config = dict(
    arch='convnext',
    model='image classifier',
    dataset='stained colorectal tissue patches (NCT-CRC-HE-100K)',
    train_examples=90422,
    image_size=40,
    crop_scale_min=0.7,
    horizontal_flip=True,
    translate=0.06,
    targets=['tissue'],
    num_classes=9,
    isotropic=False,
    norm='layernorm',
    activation='gelu',
    mlp_ratio=6,
    dropout=0.05,
    inner_norm=False,
    moe='top_k',
    drop_path=0.15,
    num_experts=32,
    moe_every=2,
    expert_mlp_ratio=0.25,
    experts_per_token=2,
    shared_expert=False,
    patch_size=[2, 2],
    depths=[4, 7, 4],
    widths=[64, 128, 256],
    kernel_size=5,
    label_smoothing=0.1,
    loss='cross_entropy',
    residual_init='none',
    optimizer='muon',
    muon_scale='match_rms_adamw',
    lr=0.0041,
    momentum=0.9,
    nesterov=True,
    orthogonalizer='polar_express',
    adamw_lr_other_params=0.0021,
    cautious_weight_decay=True,
    steps=5100,
    batch_size=48,
    epochs=2.7,
    lr_schedule='linear',
    final_lr_fraction=0,
    warmup_steps=1020,
    weight_decay=0.2,
    adamw_weight_decay_other_params=0,
)
Rows from expert 16 of block 11, named by matrix and row number. Rows with one number belong to one neuron. Each number is 50 + 12 x the weight over its row's rms, rounded and kept within 0 to 99. All counts start at 0.
# up: expert up (model.blocks.11.mlp.up, 32x64x256), inputs 0-255
# down: expert down (model.blocks.11.mlp.down, 32x256x64, transposed), outputs 0-255
up.6:44 35 56 50 63 34 50 40 61 49 31 41 28 70 59 40 36 50 56 47 64 32 48 55 72 51 47 63 59 56 30 46 49 32 67 50 54 84 54 38 62 34 62 51 43 53 55 27 49 69 49 31 57 40 46 53 48 44 33 50 58 68 65 65 59 60 49 41 52 58 63 49 42 57 65 51 43 43 30 61 50 40 64 49 35 51 60 70 33 61 46 49 48 51 50 58 54 55 34 51 46 61 52 55 71 55 50 48 56 44 53 18 49 60 69 58 45 20 71 49 43 45 53 64 63 55 73 63 50 52 45 56 78 36 74 54 62 42 67 48 48 47 50 47 38 54 40 40 28 48 27 54 55 36 53 83 37 37 42 56 51 57 62 55 08 54 55 75 48 53 53 82 41 76 48 58 40 40 53 58 41 38 57 48 57 47 45 42 50 57 49 57 47 42 55 67 61 44 46 60 28 27 34 34 40 49 53 44 67 53 32 46 52 60 43 29 43 64 34 30 41 42 33 49 54 30 51 55 44 39 29 44 58 75 55 48 40 47 54 40 41 48 60 47 58 64 42 54 53 68 42 32 46 49 59 49
down.6:54 76 48 59 40 52 52 75 45 27 58 34 45 45 57 60 58 67 44 58 45 53 48 46 73 47 50 43 67 51 52 62 47 74 69 44 43 62 43 66 44 39 71 63 66 46 48 32 63 27 50 55 58 77 48 51 66 52 33 36 43 48 47 49 50 46 52 58 47 37 52 58 47 49 60 47 62 63 46 49 50 42 60 52 66 06 66 51 55 56 53 51 43 58 46 55 41 47 42 51 47 44 58 47 58 57 50 47 60 51 67 62 60 47 63 63 54 33 59 53 48 45 60 51 58 41 62 46 44 51 66 60 43 39 34 32 42 59 32 56 52 36 45 67 58 57 47 43 41 95 38 60 43 43 51 53 16 52 45 45 43 46 21 73 25 43 57 48 44 57 58 57 52 34 55 41 28 46 73 43 46 56 56 38 42 48 70 62 52 37 53 56 66 49 59 54 43 58 47 05 45 73 48 25 74 51 47 38 25 46 47 70 50 48 43 44 42 35 51 54 23 56 56 49 60 47 51 37 54 75 46 48 50 45 48 39 18 42 50 55 63 54 66 37 48 63 54 36 70 47 58 40 63 56 40 60
up.7:31 71 68 35 49 55 48 48 14 52 61 47 44 38 59 50 37 54 50 49 46 43 50 40 67 67 57 48 45 48 69 43 43 51 40 38 63 50 43 63 53 52 60 52 32 53 53 13 49 47 37 56 58 71 39 55 41 33 43 59 53 56 55 43 35 72 44 43 48 52 55 51 48 52 40 60 57 55 48 49 45 52 58 51 53 76 54 76 45 48 47 56 61 32 42 51 39 35 57 63 39 59 49 46 58 48 29 36 55 52 29 27 44 37 48 53 52 64 31 36 30 56 50 13 59 50 69 51 39 55 62 46 59 39 55 38 59 55 49 50 74 47 55 36 47 39 43 63 61 46 45 55 46 29 34 43 53 51 46 47 54 38 60 61 44 63 30 28 71 57 51 48 66 40 54 56 57 52 25 41 60 69 50 56 67 49 48 38 53 37 34 54 58 64 47 65 14 64 47 79 61 34 66 49 53 53 55 50 44 55 53 55 47 17 45 49 42 54 47 42 39 47 60 54 49 54 70 71 47 27 56 56 62 58 44 46 25 53 93 48 40 49 50 62 47 48 55 50 59 83 55 75 49 49 72 46
down.7:49 56 11 53 46 47 55 90 72 43 65 57 46 61 54 61 53 57 35 50 50 47 51 58 31 65 39 36 62 70 49 57 53 55 73 48 53 61 44 69 24 85 47 45 49 53 35 61 30 63 38 53 61 70 51 32 45 48 58 54 76 54 47 55 72 70 52 47 31 19 50 41 54 46 51 56 53 52 48 47 47 54 34 41 64 61 51 41 55 61 41 49 52 61 54 56 51 36 46 08 46 46 53 57 36 49 22 21 34 69 58 57 47 52 50 46 45 45 39 54 62 38 51 53 58 47 55 40 52 43 57 56 50 59 61 41 35 47 39 48 41 61 60 52 60 37 64 37 52 53 54 22 62 65 50 47 51 49 59 49 48 70 37 52 42 71 52 57 40 52 35 51 56 56 32 40 61 47 59 33 50 48 46 46 49 49 45 62 46 47 61 63 36 57 54 54 30 35 27 50 38 53 56 43 45 60 60 59 70 47 56 50 42 55 13 49 55 43 43 49 48 49 38 48 45 62 55 48 51 47 67 32 53 67 47 19 59 60 30 51 35 19 53 80 39 55 32 33 50 68 56 50 52 45 49 51
up.8:55 50 62 48 58 97 45 40 10 48 37 46 47 48 49 52 42 37 47 67 52 54 53 53 67 50 34 59 70 48 42 44 52 37 52 49 45 54 57 46 57 46 26 47 64 12 44 76 40 63 58 59 62 51 56 57 48 30 48 18 43 50 53 51 34 49 38 54 56 56 50 45 37 41 58 48 50 40 44 48 62 43 55 42 26 49 33 48 46 45 69 53 38 26 43 48 63 52 59 47 55 53 54 57 66 46 29 48 36 49 51 54 49 46 51 14 35 50 43 43 38 49 51 47 39 57 51 49 44 56 50 63 47 54 44 46 81 34 53 49 28 59 48 44 78 67 60 46 69 46 32 52 52 60 44 59 69 56 49 42 45 46 35 49 52 64 67 44 81 49 48 41 48 29 53 38 39 55 50 32 54 79 60 60 43 44 49 43 32 70 48 58 47 44 51 56 19 58 43 45 66 50 65 66 48 45 59 42 51 61 64 48 51 71 43 57 68 65 62 63 96 69 34 51 58 44 59 42 55 65 55 43 42 46 46 50 60 47 69 47 56 54 39 65 49 55 60 45 34 58 42 31 43 49 56 49
down.8:44 45 45 48 46 64 62 37 66 66 37 58 65 47 55 34 48 64 47 66 64 54 46 53 54 48 54 32 41 43 61 43 40 50 33 57 56 33 43 58 48 37 58 66 42 56 43 57 41 66 27 38 53 62 50 48 53 39 58 56 48 60 53 37 46 51 60 66 38 50 59 41 49 64 69 47 62 66 47 42 45 65 46 45 31 40 46 55 57 44 49 35 58 63 67 53 71 39 51 34 61 32 47 45 58 48 49 49 59 65 51 56 51 50 48 43 49 65 27 41 54 48 52 35 55 31 58 78 65 64 38 51 50 35 44 38 61 48 50 55 52 36 48 45 53 30 46 50 91 44 58 48 43 21 41 61 78 50 50 62 60 61 52 70 52 28 28 55 53 59 51 48 48 52 42 47 40 71 49 63 55 44 16 31 65 50 45 51 31 57 60 83 57 58 72 48 43 62 51 48 78 51 63 40 50 65 66 60 46 48 42 48 39 63 52 47 30 22 27 55 77 46 36 44 35 50 47 22 45 63 33 44 52 57 51 53 67 53 40 50 57 45 33 24 37 52 82 38 34 29 45 49 64 51 37 30
up.9:57 44 38 51 45 74 57 50 52 52 56 57 52 36 58 43 59 48 45 62 58 46 65 45 44 75 45 49 47 56 41 55 47 39 47 58 49 35 47 58 56 42 57 42 31 43 48 62 62 49 64 44 58 42 16 46 61 52 33 61 46 45 50 32 62 40 57 46 24 74 55 52 71 43 40 40 42 45 47 52 58 22 59 46 40 96 52 47 68 55 55 51 30 82 42 48 45 36 46 48 43 42 57 44 49 41 62 52 51 38 65 56 52 47 56 83 48 38 25 53 37 27 37 48 53 53 47 45 64 53 56 38 41 72 38 51 32 59 55 51 56 31 40 54 67 52 53 58 30 45 45 52 48 47 60 41 60 59 43 23 56 58 57 56 49 39 55 53 63 48 48 52 31 54 38 58 55 53 63 34 41 84 45 78 50 44 45 57 55 70 48 54 49 45 54 41 54 41 44 44 28 48 43 46 38 46 59 83 52 36 67 49 52 62 66 39 60 44 50 74 07 51 70 47 66 50 40 44 46 32 31 50 35 73 51 48 67 50 46 47 47 52 63 52 38 54 52 49 54 22 47 82 43 49 41 66
down.9:53 34 52 26 32 33 60 50 57 36 45 37 65 50 40 49 49 46 39 34 38 47 38 48 45 44 54 50 35 62 54 50 30 61 48 51 75 44 53 45 63 39 34 70 57 26 62 58 55 69 54 41 55 59 65 60 70 49 46 45 54 49 37 48 67 40 23 66 57 65 37 64 68 43 51 60 45 47 65 45 60 35 52 56 64 66 56 33 45 52 50 34 49 19 54 60 50 55 44 64 45 54 40 41 44 81 41 47 46 47 31 53 59 51 64 41 52 39 68 65 48 59 52 60 54 79 72 43 63 44 60 37 34 41 59 58 42 44 45 63 30 56 63 38 43 61 42 45 30 63 49 54 81 62 49 47 35 22 52 56 57 54 53 60 81 31 58 52 46 37 54 54 48 42 54 71 53 37 45 30 55 35 46 53 35 52 51 48 80 49 51 50 84 34 35 25 88 55 56 86 49 40 64 44 45 61 46 67 36 52 35 52 46 41 38 30 45 47 69 54 37 64 49 61 52 53 65 62 39 42 39 50 48 58 47 50 54 33 56 58 48 58 50 54 54 45 68 44 50 40 57 47 48 55 51 43
up.10:61 36 51 52 41 31 50 33 58 63 56 31 48 44 42 51 47 35 64 51 68 51 43 42 44 51 65 44 40 55 42 56 42 51 36 46 44 43 50 40 48 60 45 41 66 77 53 39 23 42 68 37 56 56 69 56 43 53 59 48 55 52 53 57 51 53 29 63 61 69 46 39 61 66 45 61 40 47 64 29 52 43 60 58 39 61 54 53 45 47 57 49 70 71 49 57 55 43 20 71 47 34 53 56 36 65 48 58 67 40 56 64 53 50 56 21 79 58 59 38 43 42 31 55 50 48 50 54 50 51 45 59 53 57 26 58 50 32 44 44 44 61 99 36 51 52 29 53 56 50 53 52 31 63 51 41 61 80 64 47 38 48 30 67 34 66 59 29 46 47 48 45 45 48 55 61 59 38 55 52 52 39 73 50 12 41 35 48 66 27 47 50 42 53 54 53 62 57 42 78 55 48 51 76 54 51 50 28 51 42 73 50 42 56 53 56 70 51 46 36 64 59 15 47 33 37 59 58 35 54 49 70 59 42 29 52 37 53 56 49 51 60 63 32 46 54 60 61 56 53 60 35 38 45 29 52
down.10:52 39 54 59 86 38 59 72 67 48 54 50 46 46 48 46 55 48 43 49 51 53 46 47 53 48 46 19 38 35 41 44 37 62 46 55 65 59 50 53 49 64 62 67 31 71 69 43 48 53 48 38 42 26 40 56 75 37 41 50 86 59 47 49 51 66 43 46 30 61 54 50 50 36 59 73 49 47 48 44 63 28 44 33 51 47 43 68 55 40 62 61 54 32 55 52 55 49 47 51 32 67 57 45 47 44 50 35 80 50 53 72 48 43 34 48 51 49 52 65 40 37 47 60 66 50 43 36 47 50 66 32 44 49 59 39 37 69 61 54 57 66 48 52 42 37 63 47 52 69 52 57 51 55 57 39 60 35 25 55 40 52 32 32 43 55 58 66 79 50 46 38 47 67 50 45 21 41 63 66 39 55 35 59 40 45 56 86 51 50 53 38 56 52 43 74 75 60 46 23 54 43 30 63 50 59 38 58 69 57 36 39 35 60 56 36 58 39 52 51 16 45 34 79 48 45 56 51 46 52 58 43 22 51 32 48 36 35 45 56 48 33 66 52 45 46 56 59 48 42 38 48 46 39 51 44
up.11:64 59 46 46 47 72 55 61 40 42 57 50 25 49 47 55 50 29 49 44 48 52 49 64 27 72 53 71 39 45 61 59 48 45 43 69 61 43 50 37 56 45 46 41 57 48 45 64 52 56 44 50 67 43 64 47 50 49 29 44 59 36 56 64 50 50 58 46 65 22 58 34 42 47 50 47 53 45 52 35 45 57 44 68 44 53 49 30 47 54 49 47 57 42 38 52 50 49 57 49 47 54 48 37 44 49 58 53 50 56 42 47 41 54 44 55 31 41 01 42 41 57 40 50 63 48 43 40 58 31 55 54 63 42 54 56 99 35 60 49 49 66 75 35 44 60 54 59 55 53 59 45 44 86 51 31 37 56 50 65 36 20 29 46 62 32 43 67 55 53 47 63 55 69 63 03 44 61 71 72 60 76 49 37 33 60 35 62 39 65 57 37 45 58 48 57 36 47 50 64 35 62 50 85 54 64 47 51 36 48 60 51 48 49 60 53 61 38 42 39 38 44 53 50 35 61 58 44 48 51 44 43 50 31 49 47 39 47 12 54 57 59 44 52 43 60 55 52 33 48 50 65 55 53 41 49
down.11:60 47 38 61 58 48 54 44 50 39 13 48 55 63 40 54 44 60 48 39 53 47 57 39 34 52 69 40 62 56 77 64 26 37 29 53 51 52 45 52 61 43 35 75 31 53 55 70 57 32 54 60 39 52 31 58 62 45 69 39 49 53 62 59 26 37 71 59 68 52 46 44 38 59 72 46 41 57 58 53 52 43 35 27 55 28 44 55 58 43 49 53 46 59 57 26 37 55 55 43 52 50 43 47 41 42 51 59 48 62 68 53 43 56 44 42 50 32 62 29 43 59 45 48 57 65 45 47 55 24 40 46 63 60 51 62 51 26 35 63 61 35 60 42 81 56 38 48 23 38 43 69 53 00 48 39 49 54 58 47 49 37 63 27 54 67 53 37 52 40 59 40 56 43 34 46 64 46 66 58 53 41 46 70 50 72 42 47 70 49 46 51 55 46 41 50 32 39 62 50 46 53 57 56 50 44 38 38 40 55 47 60 57 36 59 50 38 42 49 52 56 36 59 44 40 48 50 38 55 49 50 48 71 40 56 73 42 45 65 55 48 67 37 49 33 55 54 58 60 55 42 68 41 44 71 57
up.12:67 46 39 65 56 44 53 46 58 42 20 47 33 45 56 63 48 50 47 55 50 60 60 47 74 54 59 12 50 41 45 43 50 63 40 49 44 28 47 55 52 57 45 56 55 25 51 61 52 48 40 48 98 54 30 50 37 48 25 56 46 48 51 66 39 48 42 41 74 47 46 47 63 55 48 49 39 51 57 45 43 53 27 41 52 47 66 53 28 56 49 51 58 42 47 44 45 49 51 45 46 57 47 55 46 68 09 44 52 50 38 51 47 54 53 68 47 52 45 43 48 49 55 47 38 47 52 48 53 51 62 43 50 58 64 38 68 59 53 61 44 52 48 48 39 84 59 48 42 49 49 60 54 91 40 41 28 44 46 50 63 21 63 54 52 45 50 52 63 53 49 52 46 78 48 40 17 52 57 99 54 52 84 38 53 61 62 53 50 48 44 48 49 39 53 42 54 54 52 45 48 51 47 53 56 59 62 32 55 64 61 44 52 43 61 50 44 73 51 63 68 44 46 50 54 54 46 56 53 54 53 50 36 50 49 49 53 46 02 54 23 59 47 42 50 55 52 38 53 56 43 52 54 52 45 43
down.12:66 54 44 25 50 57 51 53 50 66 55 51 58 50 33 43 40 30 59 53 52 48 79 32 45 48 62 64 44 45 40 63 52 58 43 71 42 56 46 30 58 71 41 39 74 80 42 28 55 37 31 49 33 33 58 47 30 45 54 50 42 58 46 53 48 60 85 37 64 51 52 52 48 69 68 29 50 56 52 39 43 43 63 46 53 50 57 51 61 43 76 48 45 57 49 34 57 41 36 36 57 40 51 45 54 41 47 59 46 41 28 60 51 63 28 58 51 38 42 46 40 58 42 43 46 32 62 42 57 64 60 48 57 51 75 27 55 50 52 51 45 37 56 48 61 61 45 44 51 52 45 46 56 35 55 58 60 76 56 37 61 21 36 46 52 50 34 55 22 47 51 45 48 37 45 29 43 46 44 35 61 60 72 50 57 42 36 46 32 61 46 48 29 42 64 77 59 36 55 46 73 33 61 65 54 49 44 55 33 53 69 41 59 65 74 39 44 28 38 46 58 56 50 44 63 48 33 20 62 54 36 76 54 48 39 50 52 47 85 46 47 54 30 37 58 43 41 61 53 54 34 63 37 50 64 54
up.13:57 49 32 69 55 40 44 63 30 53 60 47 43 56 53 44 51 54 46 30 61 58 58 43 55 53 55 36 39 55 53 49 60 62 48 37 49 37 35 47 53 71 38 39 56 65 54 47 51 58 35 54 48 45 42 42 35 69 44 65 53 53 66 64 44 35 70 42 46 30 40 43 67 58 44 44 37 57 61 35 74 71 47 42 64 36 71 67 67 70 38 41 58 30 44 55 43 53 54 46 43 58 52 31 44 59 57 49 49 48 47 41 51 21 64 46 70 49 39 67 44 52 48 36 78 50 52 67 48 57 45 51 41 48 64 58 47 45 54 53 32 57 55 50 32 75 53 49 65 54 54 69 47 53 28 34 50 41 49 63 69 51 53 58 89 44 23 48 61 62 50 29 52 36 36 00 54 43 55 59 50 33 37 27 58 52 38 46 32 32 45 50 48 37 50 59 35 63 60 64 51 77 54 45 68 46 48 41 58 49 33 48 53 42 66 65 55 54 55 49 62 59 22 55 44 58 48 67 48 40 60 54 45 41 45 46 47 43 34 58 61 38 50 57 55 63 36 70 40 83 62 72 54 49 70 46
down.13:42 59 29 44 40 38 47 50 47 57 41 56 53 77 49 36 47 47 31 58 56 59 48 45 22 44 50 46 43 64 24 66 66 42 48 60 58 52 56 56 67 40 60 47 34 57 53 62 53 35 41 47 63 63 36 54 38 55 27 35 56 46 58 68 58 82 38 58 49 65 46 50 43 56 32 47 67 34 42 46 47 50 38 34 57 33 36 19 52 40 46 53 49 60 61 50 47 47 53 46 27 60 42 61 37 42 55 38 67 55 32 45 43 63 33 34 44 46 44 39 51 52 41 68 62 74 41 39 44 43 54 32 37 46 74 49 41 45 36 42 65 57 60 60 37 45 40 55 38 16 56 55 42 27 55 42 47 37 46 45 64 43 51 32 68 80 46 60 62 23 27 47 46 50 49 30 55 53 46 45 66 43 24 45 49 45 75 61 55 64 50 46 44 54 47 69 52 32 36 33 45 40 45 62 51 59 46 44 56 71 44 48 58 56 42 61 51 92 70 41 59 36 72 57 29 55 55 66 53 49 40 42 54 44 59 73 41 47 53 55 37 22 53 61 50 57 33 49 44 51 67 59 43 45 51 63
up.14:42 50 63 39 60 39 45 73 49 61 45 28 49 50 37 50 49 36 49 59 43 50 38 53 47 58 40 34 48 40 77 59 45 44 63 64 44 55 47 57 56 67 34 41 47 45 40 33 41 52 54 66 42 60 36 46 51 69 54 19 33 40 46 45 55 80 40 58 82 53 55 60 49 50 64 41 49 46 44 31 48 44 62 62 45 75 65 82 55 59 52 44 63 50 41 48 58 59 56 45 48 61 56 38 52 30 75 44 55 61 53 65 42 45 38 67 45 38 46 49 35 27 30 58 49 48 65 52 68 39 80 43 61 08 37 54 51 49 44 68 16 39 42 34 51 50 64 63 60 61 44 50 45 27 68 44 60 54 51 42 42 53 88 55 54 48 67 52 49 43 48 48 57 24 40 74 62 63 39 23 52 54 44 52 49 48 59 50 44 46 59 52 52 64 48 62 72 47 50 41 42 43 48 52 52 40 45 66 21 47 42 66 51 52 40 55 43 36 52 56 54 57 70 47 51 44 24 59 42 57 51 51 44 59 58 51 61 69 67 46 53 51 54 52 40 51 68 52 74 44 39 50 41 45 36 27
down.14:40 46 51 56 53 61 43 73 38 56 51 42 32 49 51 46 56 54 54 32 30 54 54 59 42 59 56 37 52 40 69 46 61 39 55 34 56 41 67 62 36 34 49 57 67 51 58 78 54 36 56 65 36 56 48 55 64 65 29 35 50 50 48 59 48 30 45 62 40 42 57 62 41 49 52 42 43 33 41 56 55 49 52 46 44 19 19 78 50 49 36 60 39 39 41 33 48 51 58 34 56 39 44 54 53 59 25 45 50 37 42 50 53 55 76 33 51 43 53 41 54 51 34 45 39 72 23 63 60 53 41 33 47 37 37 70 19 57 47 46 38 52 65 21 58 50 47 42 49 55 51 50 77 51 50 51 29 55 54 43 48 58 49 34 57 62 78 62 67 45 61 62 40 39 43 40 52 44 19 46 39 32 14 42 39 55 52 26 67 50 47 35 59 48 44 58 38 68 49 56 51 36 34 42 35 46 43 51 31 53 51 56 53 48 51 15 66 49 59 61 71 38 61 45 50 54 75 67 56 18 52 43 38 47 54 42 46 48 46 64 46 54 36 51 52 53 60 64 54 64 37 42 53 46 55 43
up.15:59 60 50 20 44 58 48 42 25 69 51 56 64 49 39 46 40 61 51 27 52 56 33 53 40 58 51 70 36 54 40 56 45 51 52 58 62 70 56 42 38 42 58 42 64 60 54 43 35 71 61 46 44 48 41 58 79 43 66 45 40 36 57 46 51 50 44 46 35 66 49 38 64 52 84 60 59 47 41 66 47 52 56 52 63 36 52 51 59 38 56 53 64 40 46 46 44 46 67 53 54 49 55 35 56 52 22 58 48 43 48 68 55 48 49 55 40 27 39 55 36 64 58 46 43 48 48 38 44 60 37 57 52 39 38 59 64 43 48 48 85 61 52 50 48 36 50 41 45 48 44 47 39 22 49 39 60 43 39 41 54 74 44 47 35 48 52 47 31 25 51 33 62 06 65 99 55 51 40 51 47 53 55 89 38 41 43 49 49 63 48 41 18 54 52 48 50 58 32 39 56 56 41 37 37 35 40 46 65 59 64 55 40 54 38 66 32 39 70 57 76 54 59 49 55 51 61 44 44 38 58 46 64 69 48 47 79 49 56 49 63 59 52 47 40 45 49 56 47 37 53 49 43 50 47 47
down.15:39 53 51 64 40 55 54 66 44 35 28 49 50 40 61 35 55 52 58 32 56 41 33 66 36 51 44 49 58 32 26 33 25 42 42 22 55 37 46 61 42 38 61 63 29 32 83 50 31 65 59 33 54 65 45 51 70 48 50 46 48 51 56 43 29 36 48 53 38 50 60 60 66 46 13 60 39 61 56 57 41 31 45 43 45 31 41 41 46 54 32 42 44 44 51 46 58 51 46 36 52 54 55 66 54 33 62 39 73 56 69 58 47 62 69 47 37 34 40 71 58 51 52 50 55 34 60 55 33 57 52 55 46 45 34 40 47 31 53 39 35 54 41 55 49 29 37 43 60 54 45 30 41 64 47 43 57 31 54 49 52 71 63 43 50 53 53 48 58 61 49 61 35 46 42 69 29 49 40 66 49 57 78 39 66 49 40 64 64 44 61 53 69 57 55 49 31 54 48 43 78 46 57 43 56 58 47 49 40 39 68 53 55 51 30 48 39 47 53 52 57 54 71 54 51 47 64 62 67 46 60 34 65 51 59 43 63 47 17 49 26 56 38 58 46 54 87 54 51 34 46 43 77 57 30 53
up.16:42 28 36 42 65 10 47 73 52 48 59 48 35 49 50 33 52 42 48 36 46 51 43 43 56 39 54 43 46 51 69 36 45 44 50 47 48 58 40 25 53 47 72 53 50 82 36 41 53 58 46 67 62 60 47 48 51 62 18 37 43 42 57 37 49 61 52 37 83 47 55 43 56 37 47 55 46 58 59 67 36 48 58 58 67 29 36 61 39 60 64 51 37 62 46 44 53 67 49 26 30 56 37 53 51 56 65 39 29 69 47 32 49 21 36 63 28 63 58 44 65 70 56 40 51 52 72 38 43 61 69 51 44 21 45 65 48 58 60 36 69 71 51 69 60 35 38 48 73 54 49 50 39 43 34 65 56 48 43 51 59 34 55 54 67 77 71 54 51 66 37 45 51 26 44 69 42 42 58 30 57 14 27 52 39 54 58 65 48 48 46 48 48 57 51 56 48 41 49 61 56 56 73 51 42 43 54 52 43 67 47 35 67 45 49 47 51 48 65 65 47 50 62 50 30 48 46 48 48 42 55 36 46 53 64 58 51 44 53 54 46 63 52 61 42 35 40 37 45 49 55 50 68 51 54 60
down.16:38 53 45 62 63 31 44 33 36 57 49 40 39 92 70 54 30 57 48 72 73 41 47 58 41 53 53 54 45 49 52 34 30 44 51 46 67 51 29 42 66 40 52 62 50 27 50 52 33 64 61 51 32 22 47 69 40 45 55 39 61 47 38 63 45 60 60 65 54 68 48 34 47 47 44 46 48 57 54 46 39 33 43 47 03 51 71 56 46 41 34 56 41 47 48 62 50 69 54 42 71 49 45 40 56 62 72 28 52 51 44 56 55 56 63 35 58 28 72 44 51 36 46 42 62 59 55 35 54 56 38 42 46 51 64 72 54 76 35 59 52 24 56 63 69 34 33 31 54 54 47 52 67 55 52 41 42 48 39 49 40 66 36 44 50 62 48 43 60 36 39 74 40 62 38 62 46 53 62 76 24 31 51 60 38 66 57 55 61 45 49 36 48 54 55 43 30 61 60 54 52 36 58 36 61 59 46 23 59 43 50 61 62 39 37 40 36 50 55 35 33 42 53 67 40 50 32 61 46 46 52 53 41 49 49 55 47 41 39 61 43 44 63 64 54 42 68 69 63 51 41 44 54 42 50 59
up.17:62 50 53 53 62 31 52 53 53 54 57 49 11 47 54 58 58 43 48 61 41 48 48 59 53 66 55 81 49 37 39 45 54 65 37 49 63 40 50 58 59 43 43 40 46 70 41 36 45 34 61 42 73 50 47 48 72 48 48 57 55 36 47 62 56 48 56 43 21 50 43 45 48 54 64 50 48 59 43 56 28 41 65 55 43 75 42 54 56 49 71 43 40 23 63 49 65 56 44 30 42 40 57 64 44 47 35 57 44 35 55 44 35 56 69 27 50 48 34 40 53 53 48 49 34 53 16 48 38 46 60 54 53 43 47 55 83 54 32 74 57 39 40 48 39 34 54 60 34 55 55 53 37 60 68 43 61 37 54 40 43 58 27 54 69 67 44 59 65 48 34 49 71 78 49 76 26 66 64 56 39 45 45 53 60 92 47 49 36 53 55 56 45 76 61 38 41 59 52 33 43 52 53 61 57 46 51 32 57 56 48 46 45 63 41 50 46 56 60 59 45 45 45 43 58 49 58 43 56 66 51 54 41 44 40 39 81 48 10 49 52 51 42 53 38 47 56 40 38 25 39 37 35 49 35 43
down.17:73 36 64 51 51 60 39 49 84 46 49 43 42 59 48 59 46 53 61 34 45 62 51 41 42 67 73 49 66 46 72 45 49 49 43 37 46 44 41 54 66 58 56 50 52 47 43 45 43 60 66 58 54 50 39 65 39 55 57 25 40 45 55 53 46 27 60 55 41 72 58 49 31 64 48 49 55 46 62 59 57 50 60 48 46 72 54 63 42 50 32 71 36 34 48 26 46 73 46 33 57 45 61 58 57 56 68 45 50 51 78 51 53 26 63 48 46 28 56 50 59 60 63 40 62 65 60 51 35 56 36 46 57 34 34 58 56 54 51 69 58 28 62 37 48 46 42 55 47 49 27 51 58 57 43 53 41 63 33 48 49 43 70 51 66 20 44 42 80 54 43 46 54 33 54 48 58 57 41 65 51 41 38 60 30 76 50 38 50 54 79 56 43 71 40 42 38 56 44 63 57 64 32 65 55 28 47 47 46 38 49 90 74 28 58 64 54 49 50 50 30 44 59 45 48 32 60 57 69 49 32 64 39 33 65 50 61 57 61 46 68 74 47 48 58 53 52 51 67 56 51 39 64 39 48 69
up.18:55 64 48 33 51 39 52 44 74 56 40 55 25 57 53 63 56 55 56 48 52 51 48 47 62 53 52 79 37 44 49 61 49 61 45 57 62 59 42 49 39 32 54 59 74 20 46 17 53 62 44 58 75 44 88 46 73 43 71 53 48 53 42 64 59 51 52 49 67 34 55 53 45 52 32 34 56 56 47 40 53 42 41 50 69 50 39 42 50 50 50 59 50 35 52 70 57 49 53 01 50 51 42 46 28 37 51 55 48 62 44 33 55 51 39 58 52 51 05 61 58 56 38 50 66 46 27 44 60 62 48 44 52 54 36 54 93 52 51 61 64 43 69 74 48 49 41 50 30 52 54 74 37 65 47 32 39 34 56 72 29 58 57 53 33 52 32 48 47 45 47 58 69 37 42 27 32 36 59 58 44 50 64 49 58 61 36 43 73 55 55 52 48 65 42 51 31 46 56 50 40 40 72 66 44 52 58 46 48 46 44 57 49 25 64 42 47 41 24 48 36 47 48 45 44 53 47 51 49 39 61 49 58 47 35 46 49 53 37 51 60 52 50 43 42 50 52 44 57 50 68 57 59 51 51 47
down.18:50 62 35 73 59 51 45 66 62 45 63 46 57 62 35 44 45 53 32 47 27 61 49 45 56 50 63 41 59 40 94 40 63 37 66 57 40 65 56 38 56 68 38 41 51 75 47 52 45 47 60 58 44 65 49 56 57 42 51 42 37 54 47 55 56 57 73 59 58 47 32 58 58 49 66 67 33 57 57 49 65 49 36 38 74 57 32 65 44 41 76 58 43 39 60 53 47 43 11 52 46 36 39 47 40 57 65 67 59 39 72 66 51 59 39 50 41 57 50 39 42 63 42 53 50 61 59 53 44 20 57 53 43 50 16 55 52 29 40 63 47 34 72 44 53 58 46 47 49 49 38 60 48 52 46 51 53 53 52 57 48 35 50 46 78 51 56 31 54 46 79 67 62 58 44 45 66 37 52 59 55 38 45 43 63 63 50 58 61 54 45 20 51 37 50 40 29 34 62 40 19 62 65 41 48 57 55 34 36 34 61 55 47 43 51 60 48 37 65 51 21 58 28 50 64 57 51 43 56 53 49 58 49 40 68 51 36 54 68 38 55 44 49 81 33 59 47 48 54 42 37 71 46 45 59 56